Rows from block 4 of the text decoder, named by matrix and row number. Rows with one number belong to one attention dimension. Each number is 500 + 50 x the weight over its row's rms, rounded and kept within 0 to 999. All counts start at 0. Numbers have three digits each. After the name is the row's rms in percent of the matrix's.
# v: attention query, key and value (stacked) (decoder.blocks.4.attn.qkv.weight, 384x128, the v third), inputs 0-63
# proj: attention output (decoder.blocks.4.attn.proj.weight, 128x128, transposed), outputs 0-63
v.23 088:552479500612500500500500500577500500646506500500500618497523655297500500440500474552367500500500500500537500666500500461554500477500500500500500500500528464490500490500500495500500451500500604
v.24 083:500413500500398585548500500500398500518500500536500500500500500428573606436529500500500500500500500512500488375583500500620500500500555500417500500572500500531500500673500469500500500500500503
v.25 093:500500500500500488476479500399500609422431426500500500560577500500500469500500433500538500500497522500500420500500500500367500482500633526538500500440500500500587500557582519500500475580640500
v.26 092:500500500382500500500500427500605576500531500500500537500500573500420500394500515500500567484500537423491500500500500579500500500584379500500590421578627500516500500615500500465373500500500385
v.27 101:500516500500500427500593500500500500500500500454500559481506500500500576500350534373500406613500500500500500663500442500391465582466500500436500418500488500598500500500608421547500540500500507
v.28 095:528534500493500449500446500500421534523500687495500500500553575500500409394498462490475517500363500438500500500500500540476627504628579500500500500541500500500567555500493412500500500500500500
v.29 094:500496544500500500535629500440537444500434500464500500500500500626555568507500500423425500398500500417500380601500500566500500500473421500550500500547500500500500517574455500584500542629500539
v.30 102:500502500589500557489420500500500500469500500518374426500521468500500429410570450500500501500606545500500562401474500514453357532500500500438500500500500527500487500500500500422500520643500500
v.31 102:500510500500500500411500446625500584500626500500500500623607587500500413459515500451446471500500564448500500505500572532500583511500498433500576500465457500475489503417500395592500500589560500
v.32 099:500500470503632500482502500500529409615500569508500500500507500500534444500500433427500500496523500533500500500500500500500500545589500500383477421299500500500500466500599500500500482500560500
v.33 094:596557500580581500440499500500500500459500500500500570500500500500434500365576431500495630500500500500500525395546477505398500610596500570500501500575500481430444500597500474500396500500500500
v.34 103:500500572500500514500500419504500500500500500500585500500500368500402500500463500500448500500500445405607437500500445544500454585547500500500500585486474500500586588430500475423500500500524443
v.35 098:437523500449500500507500587450478500532500483500368500500604483500514585607607581500500500500500500589500491500571500500558444514492500500500483500500516462500543500510500441644500500465500500
v.36 089:500393500500500500500538554500500426411500500504474390540500500500474500527499463500422500500446500477500590529500500500440500561589500500500570500443533622500500377500539585500500534520430509
v.37 086:500547500500495446503537500500500500500500669559500500500519553500500379500500570500500500500485500500500608500500500575474394500447467500479625500547500500500611500500500500391500500500500500
v.38 093:483500381500500500500500588500500467502571500500500500500411480500392456500498542500500500548572526432500354523428541500500643387500500500547500432500500500569500422570393507500475500500646500
v.39 102:500495508462500428500508500409500497500500500550431548500500511500500500500500596500496375500465500524500482573500427484500537420500500426432505481500500599457500540443586500500500374329330500
v.40 100:500500500558500627462541478524500524594351489414430450500481500500500500500500564505458524464453436411500512497599500500472500508500477500500525500500500581500432628395407500452500468532492480
v.41 089:470484696500500500583590500548379606500576433500559515500500474511500544500584426447500500500500500500565500622500390500580500586500500500517500500578500500500500500534500443500514399500500500
v.42 104:467500421516500500500430562547500516436500613496536355361407544441500500523537500586500500505500492579518535500500367484500533531500438385500500335500513500491495500395500500458504500500523500
v.43 101:500506500448500500500428610545417500500500500591500500475500418483531500500542500572500519500567500500500500431590443500500443500378500500391500500500597430549500523500458512500500500465472425
v.44 099:500500562500500500500500455543564500582500560462451492410566500500500500570500500499467500440500493609500500500495500500500569454421538497500500643382500400587434562480500658500500581500485464
v.45 088:486500397477465500360500590443500509500500500500500536454500537500500379500418641537500500500500500500609440541469500500500500500512500500500500500500597500539500491500500560500575375500426500
v.46 090:457516583497460424594500494500475500532450512500414509482491605500517415500500500500503500482494427500540500500500500477500500523611500502500603500522500500500500415500500587495575500500450500
v.47 095:436500624499500631349397500528375500500500564436496561551500500500500413457521410560500500500500540556407500548500500500488548558382520549550442467493584500530430500414500500500500578500500500
v.48 098:500506500463427500500500505500500421533500496500431500523565520459500500500412501500440588500500697535500489500500586500415500544500635460579499570507500500500452404444485409574421500554500474
v.49 079:500500500505500500500504500500500539356483500509500500500500500500345405532391500475655500541460500369545424459500570500500500500500500426500500500523496500500500500399519580500500500500594625
v.50 099:475500500500500500500663500375500500500500538497500508447529500500540500500436574329363471607500500516486441500500489500438609500500455463500500500458500500500394663411520500500549500470539500
v.51 091:500498423500503500500500500536500448509500500500481500500677564500456500464500546389508335500523412373500500500500500367500500500552461500324500500629500500408443600500622544500500500515546519
v.52 096:567500555500416500500500621464502500500483487526411500500557390525500500398500500449500500404500502500570500500580500582556575500500500584500500601500460367453500500502500500484500500500488500
v.53 103:616500500538500500500500571439500500387508500557500467455500500505486500408542500500544500557558527416500500500500500409500502500500606500523500500500500338500500500428480500500599500500438500
v.54 095:500500527571556500500623498500459500500500500419500461554500500458416500477500500500614500500598424475500500456488626500511505500500421399500507500500500500500500468500653558500583500500617500
v.55 104:500500500500500500500500500500433500500506500500587545500500500468500467500468471500500500501488500437500500500500500540445571500467624573500500482500500532500413500500500500500365367527661469
v.56 089:500500577484500626500500500500500604500500500500500608500500500553578500500567500500512391516429500558500500529579435444500500500500500500500500500600577367500438500424539500619500500521500500
v.57 084:500500500495500500500470500480505465498500405610500500462569512500433500487500500500466536500425533500500500500570493500429500582500500579624467575500620472500500500500500495500522500347500570
v.58 089:518500500447500419500625525413500562502500502641570626500500500500500500406534500476500392500669500500500500500520500502361500500500557500397498500608501500425500500500601500500500500500459450
v.59 100:540500543405624458500528391500500500601500500500500500500537555500500440664500470490500500500500500500565503502500586488500513500542379455500500500500500500539500500392500500500333500517544500
v.60 084:540529500500500500500602613500497479500500506500500500500487500500500457500500500500596491415433500500435500500500500500500500500500476429483500540500500500500500500445500380561591500549500500
v.61 097:491423458500500515500421500595500407500520489510501541460652553427426500500500500500500500543426572421598500500500500569500497438485370500500559431500500500500426500594484614426500500484500549
v.62 102:441441561566621557440500500463500598572500506572430500602532402500459500422500500500500565500584420620500441500515666500500500500578500513577500450563428500470476500465412500500402434590500397
v.63 090:458519484500608500500477500500500504500569500500408500573364548500500500407505470473510564424500500539547584511475500457500500582500500500569454500399500428542500500500605500500494500500500500
v.64 115:500454500606531549500500419500500500500587500500500490467633500548500529500500386496452500573500500500421456500500528500400500500500500408440573554495500500448378620420500584500500500527500533
v.65 106:500500605520411440500530540500529500418500500495500553500500500500470573500518500408500501537464556637500500500561500480548561478500440500605478500500500649500497569500465500500560500500500454
v.66 104:500500484500476462568502500500500539371399500583457393504500500500500500500473500451385500467493472500500648500500513493441500422407480500492500439500500500500500612500532500500500389500355500
v.67 111:500444498500494519500500430500536500500433513663500518500517521500500500599500555523500522575500500553470500500522500500582500468501472500570458500500500500467500500500500496500500515494461500
v.68 117:500387493468565500459500513428590500564500578452500522451500487500430471500542500500658526500500558500573421500576500500500500392407558500432539500500500565500517499468384500500467460511500597
v.69 111:500399482500541593437500500500500500450412500500500687500435437549495500500451500518417430461557529500432500500500591509500500500500565622500495559500500500500500441398500517582482493367405500
v.70 101:500601522463499409538500500449500500500500580500582490500500500473500500488587500424500514500500479500500446500500500500500585342500500500500406534500500500500500600500500577458500437500500462
v.71 095:500500500509512452500500500339477500500510497412535471447591395500500624362500500500511554500500501500670500500500600500500500644563376500470500394500454500506410448471592515500500533500475451
v.72 115:461482541500500354563500500500500575595500500448546552500500500500500500386500500505541500457519532429403383424500500500500519500513571582533458487500500436500500588405536500499603500500500500
v.73 115:500500388459542500500500351595482500428438500502469508444500500500500600500500500592542500500500454558500571465533409500500536574334500504522529500500442575527500500416570561530448528500500557
v.74 105:500500500500568500500597594500567500500500497500472514500500653583519496469500500480500500615500500457500448538500500483500489608387500504491411457500521547545459500481474500500435451284500553
v.75 105:500505489536500593500500500423500547631500500454500500519500500459500500500330500595530488479500500507500500608408357500561429457500500452521500511489500522559500500500415500500500500444574500
v.76 105:500500426500488500463516500544500500507500500446538500544514639500500495573500500500430500401388499500500504451421398500500500516500500430598500527339432485534530501500473457500614661484500500
v.77 103:452500500500500500482500500500519441500432500500500500493505500500394500415487500500552500378425500571444601634615534500500500500519468461387506500648500500529459596442500500377509502530500418
v.78 112:528495567550522529500500500477558500449500454463500405500469500500375500500500483500587443500500419500500372500616500419500500500473500455518469500438562500500421519500507500500500516500500609
v.79 118:500452500500500500500500500455500500527523500518500552500544561470500500561482410500500500469644500462582500500500378579500500500500557500500500529411500418500500500447398500352500395500500500
v.80 103:446500575500478622500500456504537500503525500559500560500500500500522500565510500496475500500438572500567511498649555473542382613511500512479607516500500576500458532488500500500332436500500580
v.81 098:500450500549566500578500408500500500500459556452500500472500500500584546560397576406488500500462500500555500572451554500500500474481500500580500500477508493418500618457500440500500500500500562
v.82 113:500500526500437440500550500500495532500575473500500457594562581500500500500500500500537500425399500500444500506611498500653555584500500406560499500500471500500500566446454593500416451500500533
v.83 105:492369396422500500500500499500653477500500500500514514565500417512500500499553445345500500500528506500499521500392582438538496500389469496444483500500472414500532436500534500494500500500551500
v.84 109:532555480500515547642404572502500500500500340500558500500500551500500423452500500425373500476562500500499500500500500530570521376500500500500500500522500500500500398500500383437430500560500500
v.85 117:463500500500500500492404500531535471530507500500500540500500500587500500500500500500539500538667500510432500500500563500556497575500500500500532500339413503484411493576511500500428558425545500
v.86 094:499466595500299500533500500500500500533500500507500465392500548410517448500500516465563641500571500540500500500500500500500395405442500500602500460500538410500500438602531500500500500412546547
v.87 092:388535500500394524502500500452500500500500468452568539612500500500427500500500500572500355494500500520500541500500500500362496511500483500500500500500500563500384459577500500500500512500692550
v.88 117:380442591528500456500609541505500500456568542469582500484442625500500500500500500500500479500500500531500500498568611554500500500449556528500464565500500500500410575456500500500500544457626500
v.89 121:591543389580587494500500500474443547500553500500500522386562527500566512500513500452500500402548521586498500429527484416607500500500500500519430533500500435500417498500500572550355521500474500
v.90 108:500554500500598496500494500500500500428643500354500500519500403606500500465407525500631500500500468500556500460512411431526567500558572500500432500472500500500551500500532467557433431600435500
v.91 099:500500613500513500500500568393516500500598500566500500558500500500461500500528503571472500500531500414500563475435498500500575521500386500500491628500627500500534468500542448558500500500500500
v.92 107:493500502500490500500500438500500422500558532500500500500460542519500500434500500500421500562417500498471472532526500432514451438560564500500585500561500606500639500500506500417500517500500476
v.93 116:500500548500500527500653480500500500588387495500451410500574575438601500547394500500510538500500530456557500447500500500500500570409500463500465478500500500449522415408452547556437434500500500
v.94 107:447388495500500500500527466500500500446383500544456500424437507500505500500500500500500500500600404548386500500500432452500448457500500500500500500500447586500572507405500556415500494500500500
v.95 091:500586515500500500457460500368500650500500542500500507526620500500500493500500582569500500500500500500500500500500564500436487500500500381288361500526500500500555500500479475484500513587559500
v.96 094:610511478500631500500426500500500500561500548500493500518411500500500500490608500500500500500565597500536500500554576500522500500475500501345480500500469500453500500528500500500500537582500500
v.97 102:500558500592405406600500482476500500603500491582500500500450594500500500437500497479625500500506500406681547500500558477563500511443531466500548500513500500500610500563448500500407449442500500
v.98 102:475535344506525581500537500500582559500500500570500500500500626500500393500500500500500531500418539448364436576500500554500500447563500500548500408518500566500574500500568500502500437500451519
v.99 100:521500500497540520447549500500334500571427500500500506500399500433555500537423500500456500404563500500494550520500551500500500500500375500614415385625463436500500500500500555500500500500500500
v.100 082:500500561500500500500531500500352500500500447435500432437500500638467477500500500481500500569442500563425500579318500511691400496500500511500500500542414500500481500500547611531561505448500500
v.101 112:524500587546424482500519500500500500546553500519500500462558478590500500437500500500500500443404416500500471406432386452428432652500500443504500501500540500596500500462536500500500547464500510
v.102 102:510500600500500569428563500500500500465510525500467500500540500500431441500500481493440443500500500500477500618577475448500596500500408500500500500558500384500582500582529500500500487500457500
v.103 108:500500486500500500500500531514526691608500310500500577500445500508562500514500554453504426429500451487423564584563500555500588403500500447500516500500389500500500500562500531500539466464500500
v.104 111:500500469500558469500573465455467500638500417504500500519558503500387471500440500502485500522500624568500495659504483500555500500519500500557550424501580500421500433351429500603437567500500612
v.105 114:500500500595500462450584579468500504448500653500461500500500456480408449571589500436500470602554436456500566565569424537500416444500500500500492518500538452560430492500371440421508446370618464
v.106 099:500500500500490500407474434428588474500500533500436500496500485500358394500558570553500582500500448500561423500391500500557471500442431500500500500505500500500500407500500500500500617500500500
v.107 104:500500500375500500563623500500500424675600500500500500589427500514413500444500500475500500532572520452514500405500500500380500404500536618500500604500499500500587500443569500500500500500500510
v.108 111:439487567500445500444419525449500500500578500595512500479391477500523616558577493484533500604500500565500623506406485500500443495522589500500527522500612500500500507500476411586500500500500500
v.109 102:503500433500447500403514500500619539411500500383454500500500500500500581465485377500500410500593545500421500500500488500544500419579500510477500549551500462584500500605625561573500500601500500
v.110 101:500500500500401463500500500500544500500500613456581500500500500500500521500500500500500460500528529500552462351500500500421564499500671500460445500583468500451604417500541500500498452500562600
v.111 117:521396411544618500575500538500500488500563500542585434500500500500500599500539479500559569403500500438572540468500472567500500358500500475500610422500500470564483500500500500553500525577413490
v.112 094:427651500500500500500497500500591415525500500500500527372638500500439500374500500500500584500500510542465500507500500519500500503564422500552500500463420500605500500500434500525500500500500500
v.113 104:500513506502529500500500500500573485536440500589500500500500500554556500500500500406500522444428581518500534481510626500500500483500572500500433636516399500500500500500500441430500530500550551
v.114 111:563532630527482637410520500500537500506600598500500500569500523532500553447447500500565615500500500425500500500500419504500500564500515339500500500514564555538500500571500500641500441567497500
v.115 089:500500500602500527520490405500467500462500500500500500305540500500500500500500608560500500637500414465500500435394603500462395377500500500500500500563500500547500443430500500500584554500616510
v.116 101:500500500500500421456500500500453619445503500485500496491359433596500476481500500459500599565500500565500517500595568500500500500424500500500471506531500518500400497500500500606500516500500443
v.117 099:500500539500495500500653443586500500500500500500500500500500500500474541489462500563500500500400500383431500545423539547500574443500439500442500500547500500540562531608571500403541500445478500
v.118 101:580535500500366500500500500500500500500507390500439421562530525440434529500500500456500500500500500500544500629500500500441555500500525483347500516558500500356500573500471500551500500518444498
v.119 109:500629555346500455357500465500500500455500500500500449460458500500500500500500500500442595401412514500584500553550500500500500452532433575500401500500452500427500500500464547500411488578500500
v.120 089:500500500500500350414383500586512568500500415624500490507500500569500561500500542500524594500500500500554454500640567569500517422553500461500632500500426500500500500554500407553542575418500500
proj.23 079:500463574500500500617500500399500500499500465569387500439481500589500536483507500500502500588432500500400564500644500559450500533500635500483580500440500500500522408599607500467500500500500429
proj.24 094:466580500500544500500500580500631470500562500615500500547448500553500500500500638565500500448500500500413494500500500541321454500500459444554500500369580500500500601376500563512500500500437500
proj.25 093:556484500500523500500511509577503460500500438500575500557500500500500500500442500503500500500500432565500500500500500599475554562518500536508364500511449500426500500500525500500500522605522434
proj.26 098:627429500593546585500500500402500500500557500531500427500484441592500462536500516563500500500379500588500590461500452440456500500500582508426503485500423451501500442500410588542640369500500477
proj.27 102:582500500528500480595497555500500500522500500489500473519500500390500453500514500500569609500500458443500500404681395500500546435500523488524500500500560500508535554579407500452500500484500520
proj.28 088:478438500662527500501511500561628500500500500500500567500500361464500597553500512398549500506484526500500617500500456500500446500475500500500500401500500574500500419600432500500500500500500500
proj.29 089:500500500500500500500475541484500591500500500474622572500577500500500490500500500500500432500609603500500492537461500517500415500500500468410451500496528500298500500500500504404480534449481500
proj.30 088:500362526500500500561500500500500464500385590500500500410511500500500611500500603500504494500464482500500567433617500553500500500676500581523451552603500500500500476500500412500500500500500500
proj.31 095:500500519500500476500501552547635500500500500379500500500460577520500500500606485399500442592500500500500500500497379441500500500500560500371443500589500500500500532530453492500500445500516500
proj.32 104:469412404411500500500500500547500500500500500523500551490539504583500500500340633568601500500626500545500500500500479500514500575455546410540500500500500500500501559546434430500500500500471527
proj.33 103:418353500659467373651463500500477492533500421417516500430500500522463500500500500489435500500500500502548514563500500500500422500406500500495500500500437509536527500487500500500527416500427500
proj.34 093:500599500500484416500500662500500500492500500500348500405500585500500500552481500500571534443500500500502500500500612500567502410534500374500511500500500500396466432545500500500588500337466519
proj.35 107:500500468500389500439500500557478500500484500508500500505500554500500446500500388500579500435428431454500554500457555419595500500500473500441577469483513590476586500500500500500500566541496597
proj.36 101:500435500500500405500439494500500529500500553500531548500500540339500562500500527554500502545431490500500427528500558500500500500481494500557417500500501500384500585500607500500637479500623457
proj.37 088:524386375500409500628424500514500531574418500480500442500500500500500500500422500500500500500544572500500500500500500474500500500493500557459641624500500484446500500500462500569500500500435500
proj.38 097:628500540321500468557569500500518500500500500500500463500600500592500500500546500500507532457500473500406398674469500409577433597500500500465431500500500423500555523500500622500411524500500500
proj.39 088:565500500500576500482500500552500464580500500500500558585462560500500620468582356577512500500452500500500500500374532507500500500558500500500399500500500383500501494549500500500399530500500458
proj.40 107:500450500514628518560468500366500500439389500500500500500500500500443554500567500500570500649611500500604521500500561500438500427500523500515619555500500525476500500565437500440558500509500500
proj.41 109:437558435500338594500444496439500368500500500439500544423424500522500432500500500454500530500500522500415500481430587500519500498415438494432500410500628500523586517500500509581400555500500443
proj.42 102:508500388500617500500450500500566467523440500480454390567489500547500463500500500500500434588500500575451500505500547500506500410500583500500539451597478500530500573500500500500478564528574500
proj.43 105:501500448500322500468500404500532545491545500509520410500500571500576500500405500500466500500580489578470513500427500500517500528500468571438546500552500500438500500468438464500500624500500504
proj.44 101:371505581581443568517587477362450373500500500500500626500500471467500500500577408609509507508500500500544420435455500500500573500476500500597500500500601500500538500433534519500500500500500500
proj.45 098:490381575500500576492500454500500504500426500474500500500500525628500534493528500500500500598548500500411500500500500462447500500665541486529515500423518500500572641500394500500500425539500500
proj.46 078:500500500500500449500566420417500498540633500558473505519500447500432500500500500465442460500461557500500632629404500540406500493500473500500616500579500500500500496500500500500500564500500500
proj.47 102:500542500500500547500589500500628381500500500500447500500526493500568476500500500451500551500535500500500500500461500477500521546500500495535500525477500614625500421500489500536500500500500558
proj.48 098:500409435500571470500500500428500500500500396422500599500500500545499500500591500586437484503500456500433443448500500500630481500500384500603500500558500447500537620512437500425500500500500500
proj.49 098:442525602500495500615596500500500554500471500461500442500500500512500500500674500590359500454500500454500500528500488500500500420500560500500500500501380523500500500500500500549500538500486455
proj.50 108:551581500462500493460514520523508500615424500431407511500500596500500565500417470500533589500500500411578500500433500498492444393500619500500532500451470500480500496559472393420523572500549500
proj.51 093:615434500500500500500500500442500571500500500492497500479458557500615500500466500627500500405500620305515500589558508496500500500473533508500500515500480444500381437652603500500500471310500549
proj.52 081:541500500500500500500500500500471492500635500500492500323500500500501536500500500500500413500369500467548500500500500380500500435500445500471500500500491500500500500500335551484513500500500581
proj.53 104:414457500500500354551379434555432500467500570500584500582500593578500500500500500448500500522490383553500511356485500619506500500500466500500500541500500658458500500466427500500500500500500442
proj.54 106:500500581500500503500500530477500495500583538500612500500500500374563500500500427460500627464523500460500500500500500586500500469500615500500429488602571455500492500406386476459477536508352532
proj.55 111:500505485454606500500484500500500595500500617557500500500410470500500413500500541433526459500482500500519500500500500415443601500500552500453419500500500437455465500601478591460500529500500500
proj.56 093:418495500536500500500500500533501500624500500459368500545428500652500500500513404500500500500430500500545653453463452550458511500418552500584514500458460559500574500500500500536500530525557514
proj.57 084:436500500500500429364500489500500601647500503500500500500500500452500455500500500500479418462500500500572560408500500500500500499489500500581541500500506554507564500500500500500436479629500500
proj.58 081:500500500500500335608500542500500500644500463374477438500500500500431542500500500500500500500500500500436514500500366599544496454500565495511500500402514500536500500634500451500500593500500511
proj.59 099:360500500487423594584500556440500500500456500482500500500449408500500500500623552500500493557500540500500500528529442465500500588496500535500500500576606530500500585549500500500500500500441618
proj.60 095:532435500500439568500455621500500458581437436500553521428500500500500500607424500448390598500500500389500500500500500500500500428488545500500422500463505601500500500500535500480500530500460594
proj.61 096:500500500500500528500444500500416567500398500553429500519500500521569450498500500575500585500500500455388500523524500440500439500486500500500580532610500500500500500500500500500396500500604605
proj.62 093:500402500500464481500629500500586384500500500329500500500500500500482499500581559500500500386524387500500509500500464500500500558439597500500500428427659443623515545565566521515416500500500500
proj.63 088:589500449500478500548500526500462422509500500500455500500500500382489500521415500500500456403500443595500446500435500500500546541500500500500458500500513500548500500500500509506443326500500456
proj.64 098:500563427480500578500387500604500500500500500500523617500402521500592474545500500500500500433500480500500500637551475500517495500509500564500430548587500636500612548463441376500539380500574500
proj.65 097:464500513500500500605502557425500500500500500500574500465469390558500500500500500443574500500585500500520633500500450500500500500539454500629500500500500500607591500500500425443500500478500500
proj.66 107:500500564447500549467481500400477500509614500477622553500500500462500468500500396500346500550500500489500500500611531500629510518500500541476500561357500500459532500502500471493494500500500500
proj.67 096:500500539500590440593438445500500540500500500500500540398381444489540500500500447500529470500615500500568500500500578500500598636529410500508494416500500500416500432500500500500581500419573500
proj.68 109:495481624538500500500500513500388447392543570500500582464500500630520500500630479369500500452500500527427475500512490358500605500500500549500500633500500503421500500500582500469500466500500460
proj.69 110:599398500500500500464513500500528402500500500477500433353532501503500415500500500518500500550431500500574500541500500430537634500468552489392509565500500500500548500683447549463500549580452500
proj.70 112:500500500500500521500518500500408544500392385435566500500546500453575454500547500526480619434500527500500500443538500425500500572564500464500522500500422543460569500396426451500500532436578566
proj.71 089:500500563500500588613500500585500500528500312509449380500460503366506500500460500564500436500500500533500426517500476444500347496352500508500617500575500500488500542500500500545488500500500500
proj.72 117:500496500401507500500500496500475365500533500475500500500500535500539500500500500582500500551443500630500534461578500532491500500500500385487500500561369587500500319529413500527554620416552500
proj.73 105:422500468464500500500500637431500504500500560509553500464478500496452500500500539477500428402500500489500500500500500500500500500421676500500562500500500500537500500525500407500500500465500500
proj.74 096:571548500498462500540463514508500349561500500544500500500464500481500425500589500500596389500603500581500500500444500500462500476523458568500578500511500505412418432500503500371576557504487582
proj.75 111:500532594500424578500556584487500505376500500663468500500581500568500500520500500402500529485473500417500500432500533500481500500347500564437500500500494585500500500401567515500469500464447557
proj.76 099:500618500429617500492500500532556501362447489500426552500626500490510500500500500547432556500500504500446433500559500521500500529500427500564500500612489600531544500512500581500473441500500500
proj.77 100:488630500500418500519500500500455500589469500500500500500500500430500500457488547411432500539494588500500500500447395435369500546483500500433571527435500460441647500457498500500523677426500500
proj.78 098:500500500500500500500425500497409500466500609500549458416469395500638422412500500500569500503500490528492500500500561439500500500571500500500490529522406589500500536500500500500500537500500500
proj.79 115:500500541500500428500500500500500517410500463500500529500439500500500420500500500563639500500522500500458495500401566500500428554500538467480500500500419631500466422595500526492416610500550486
proj.80 110:614500500596492397472458500500459500500550482478440500500415541500500442500437477442505500634500613500511500371420428457522500500500370500500352491503500491500500530500496577553522500500500500
proj.81 103:447538534404534500500500565628451562486396469500500590338500500521500512373500500508500532651549434500500500500500500500500426500500491500500458500500529500557500500500476500514555457500500500
proj.82 098:500500500500484541500454500500500482500513444500494597500423453500610480500500500500500500500613500573573474500433529496372479538596500500500638500433500491454478509345500431594500500447500496
proj.83 110:500500500500557479647500529570500500430500500500519500591551500593500500594567366500500500454435500482500390439500492574476475457500480500500606478500554500417500519500402647500535459500500500
proj.84 101:500500587500500500332589500500500514500500500500500433500403500445414547577500500500500536435522521500497376500424500476500434561438500500500500432429500500500523500500500500547500454433537500
proj.85 119:491542435456500500500500524500580332446436500500616425527397500500531532523404475510470500500451540423421582507449505478500405500543433500562500520605500505500447500500525563500500500545443556
proj.86 110:469500447500500500500500500500464500500500479500575441658500500584558600580533448500544584535421654437486500500503500584605500535563500500570500500500414497433470500513588500407500500500465500
proj.87 092:391500547500500554500426500500500466461701624521513500500502500500500500488518433500500556385500500500500443500413618542500500511552500542500523548559500433481500588500500500500500500500595500
proj.88 117:339518402500500557500399500551500500500412500497500542604576500437500421523500495496500422469500500500454563531500500500500500500577432500565546501500500497500448500500472422500465500417389615
proj.89 111:450465444504414448391405500476500500531500519500400480538419500500433476553609500535500500500487550416500500500472546515500500500500396609601560636500500583608500455500462500601500500409500453
proj.90 097:593500500500500500477499549304500496500493567500500500504500474432500450500500500500500609596558500500500540500561540563415543500482500500625500500500500605438500557434376577500500500500500500
proj.91 095:606500500477500544521500500500500588500500500500500500515444427500500500500500456500416478452583500644602500506555500500558500500500500500500452500500407500500500500500444459522500500500500389
proj.92 101:500500500500536500500500567500500408500500500500500394500536459500500500500500606358562500500576419474538484535500500559477549500410500500500500574406500476500500500434527500500559484572513558
proj.93 115:500500500500450500500431441427497484439500435574500528519500500564500517535500427390551490590430500500500500500553500500564447573479555500500475500446500500500417572500500500488627538500500500
proj.94 095:500606500475500357500628500500561508500500562500500500500500500569560500576500500346500500500393540472500617403500500541500515500567522462476500428400500500500500496584500346500500500353517500
proj.95 112:434500500424500502608500500581500393531400547531499500489500517534484500500446500448500616500379487581476500500500436500500557458500500500478460500472540500500500462561500500500500500500613500
proj.96 103:500449500500500563500500469415500500500505500500458650500500595501500500500461500500459500485500381500500584405500500411587500531453550500500500463550493486563500500500500500530576454554500519
proj.97 109:500500500577500557560500440456500500385451484500505500500500500500538500500500570500512500400574460548500586419544463601480460500500590500450433500500500500527514500430500535500483474461500358
proj.98 114:487458500500445500529500548500466375500500420505522500585500432512500419474500517457484412500500500467535521434618500407566527636603493367566495500499502419543294500549475500500500503540581500
proj.99 098:409500447417495457560500500566500500447500564598500500500500500500391500500500383506625500500500500500500500465500500500500436636500500435461519561482500500605426500425408500458500500500500514
proj.100 082:453583443528488428491500500459500500500498637440500500537450448500500500500565497514414500500495463369536500500608365500500527458500470500489417580370500493512500500500463483500500515514500589
proj.101 106:500500500392404544500574500500473505460487500500500500500528500500500403500560500500577500543500396531500364631500494555555463500475419467500571541500568500458417401587500500500500500500500412
proj.102 098:500592500393500500623500500500583500500516500500500500403438500506602474500500450563469437538454500500500500422483558500500500536500431376500500489500444500576500544352500500500390500500500500
proj.103 110:500500500523532500502500500475409500505518601500608481500526532400404525500500500500450500467617470391500500339451500433500500500467601599422606407440479500500500596444452567458452500470500500
proj.104 104:500528500500500500500536587586500515500500500396500500500500513510500508500578500500500553500500500500500498409500355466500468443500500500505431479556595592606446500630396500549596498437513500
proj.105 114:500500531471442500500475500591500500501396300406530539534583500500500500500500472500500493461559410500500468447445565500500577435440535500500443527433524500535617500551589500553500500618500500
proj.106 110:500496500584473500500528500588500545460527452443500502489444378500500500481500500589419397500500500500423572500487500534500464500445558500500502500500548481500569555500500500545547500500500500
proj.107 099:454500561521500548538500500361500500500500500391500500528543566338580434500500500500388500500500554500500500434619500500500398538435399500500552398421500500601500500523500500557451500500474500
proj.108 109:500414500500448500500555500643559545544542500500500502388500500500650436500500497500502517528500457500500439500378563316443500500382549501500500500500455500500500511553562500445500500500581607
proj.109 107:500500587519404572500500500500590461500500490576490509500500500587559407600572500561500500500462500371500461605405478445500500500457500500430500494607407508500500500500500500450472500434390500
proj.110 102:500500500444500632541500500444500581505463500500500500500500500552500540500611500389428532500500500513500500577548500500500500542515608462472500500500548408652500500596500500538500418500445500
proj.111 102:447412520500500446500341500456623500500500471500500551525503596427500450465500554500449403500448500500436487500486535418432537516500500642500566500500625521500500471507500500500500422410600472
proj.112 096:500591476500500500459565421467500489611459353367499500500444500442500394534500500339500500500500422500419500564500489590500536563375544532564476476500500503437521500500460500500500500503500445
proj.113 099:475500452449500616500565463525500493500571491500518500500451500454500479500566443499500500500500500434519462553500500480500500429532500500592500418502485500555635518500500562594500500635500500
proj.114 111:480554500486616559500500588500500627500456445427500441544500500500521500465500593500500500592525482500554500487500490516551501451500500448402528500500537500500500500460482477492370566500500459
proj.115 107:500500500422404428582524525500601475540500500500500466500500500453448569527592494500500465571386500403549500607500500500500665433495477500500500450500500584437562500500500500630500500500510500
proj.116 098:500500578500387500500500500569564500500500515500500391577639500456500500458500534500500500588497416500500402525501500500611500618517500500379613500452456615500500586500457500338500500507473581
proj.117 103:500500500503500500508500500495541473500561500500500564534561500500466500499500500500474500500448500472568502500500500453610443500500500497549500500404500398492464521500500406516471436500500550
proj.118 096:466548500500500500540588500430571563500500500500500595500500500500500500462451595479414500500500503640401544462422430510500523536500500594476574500500529500584436437500500500500553482500500500
proj.119 121:500500500500439500500500570573500451458500500500500500500500500500441411523500500500612444500585551500399500546500356570500500500500575525516500484388500500500577500500507500500423465500392447
proj.120 090:455558500500449500500673500466500388500500536511647500558452360500459569500486502500488500400584473500451500500500500500500484440500552514500500473506500564500568500500428500640430500531468566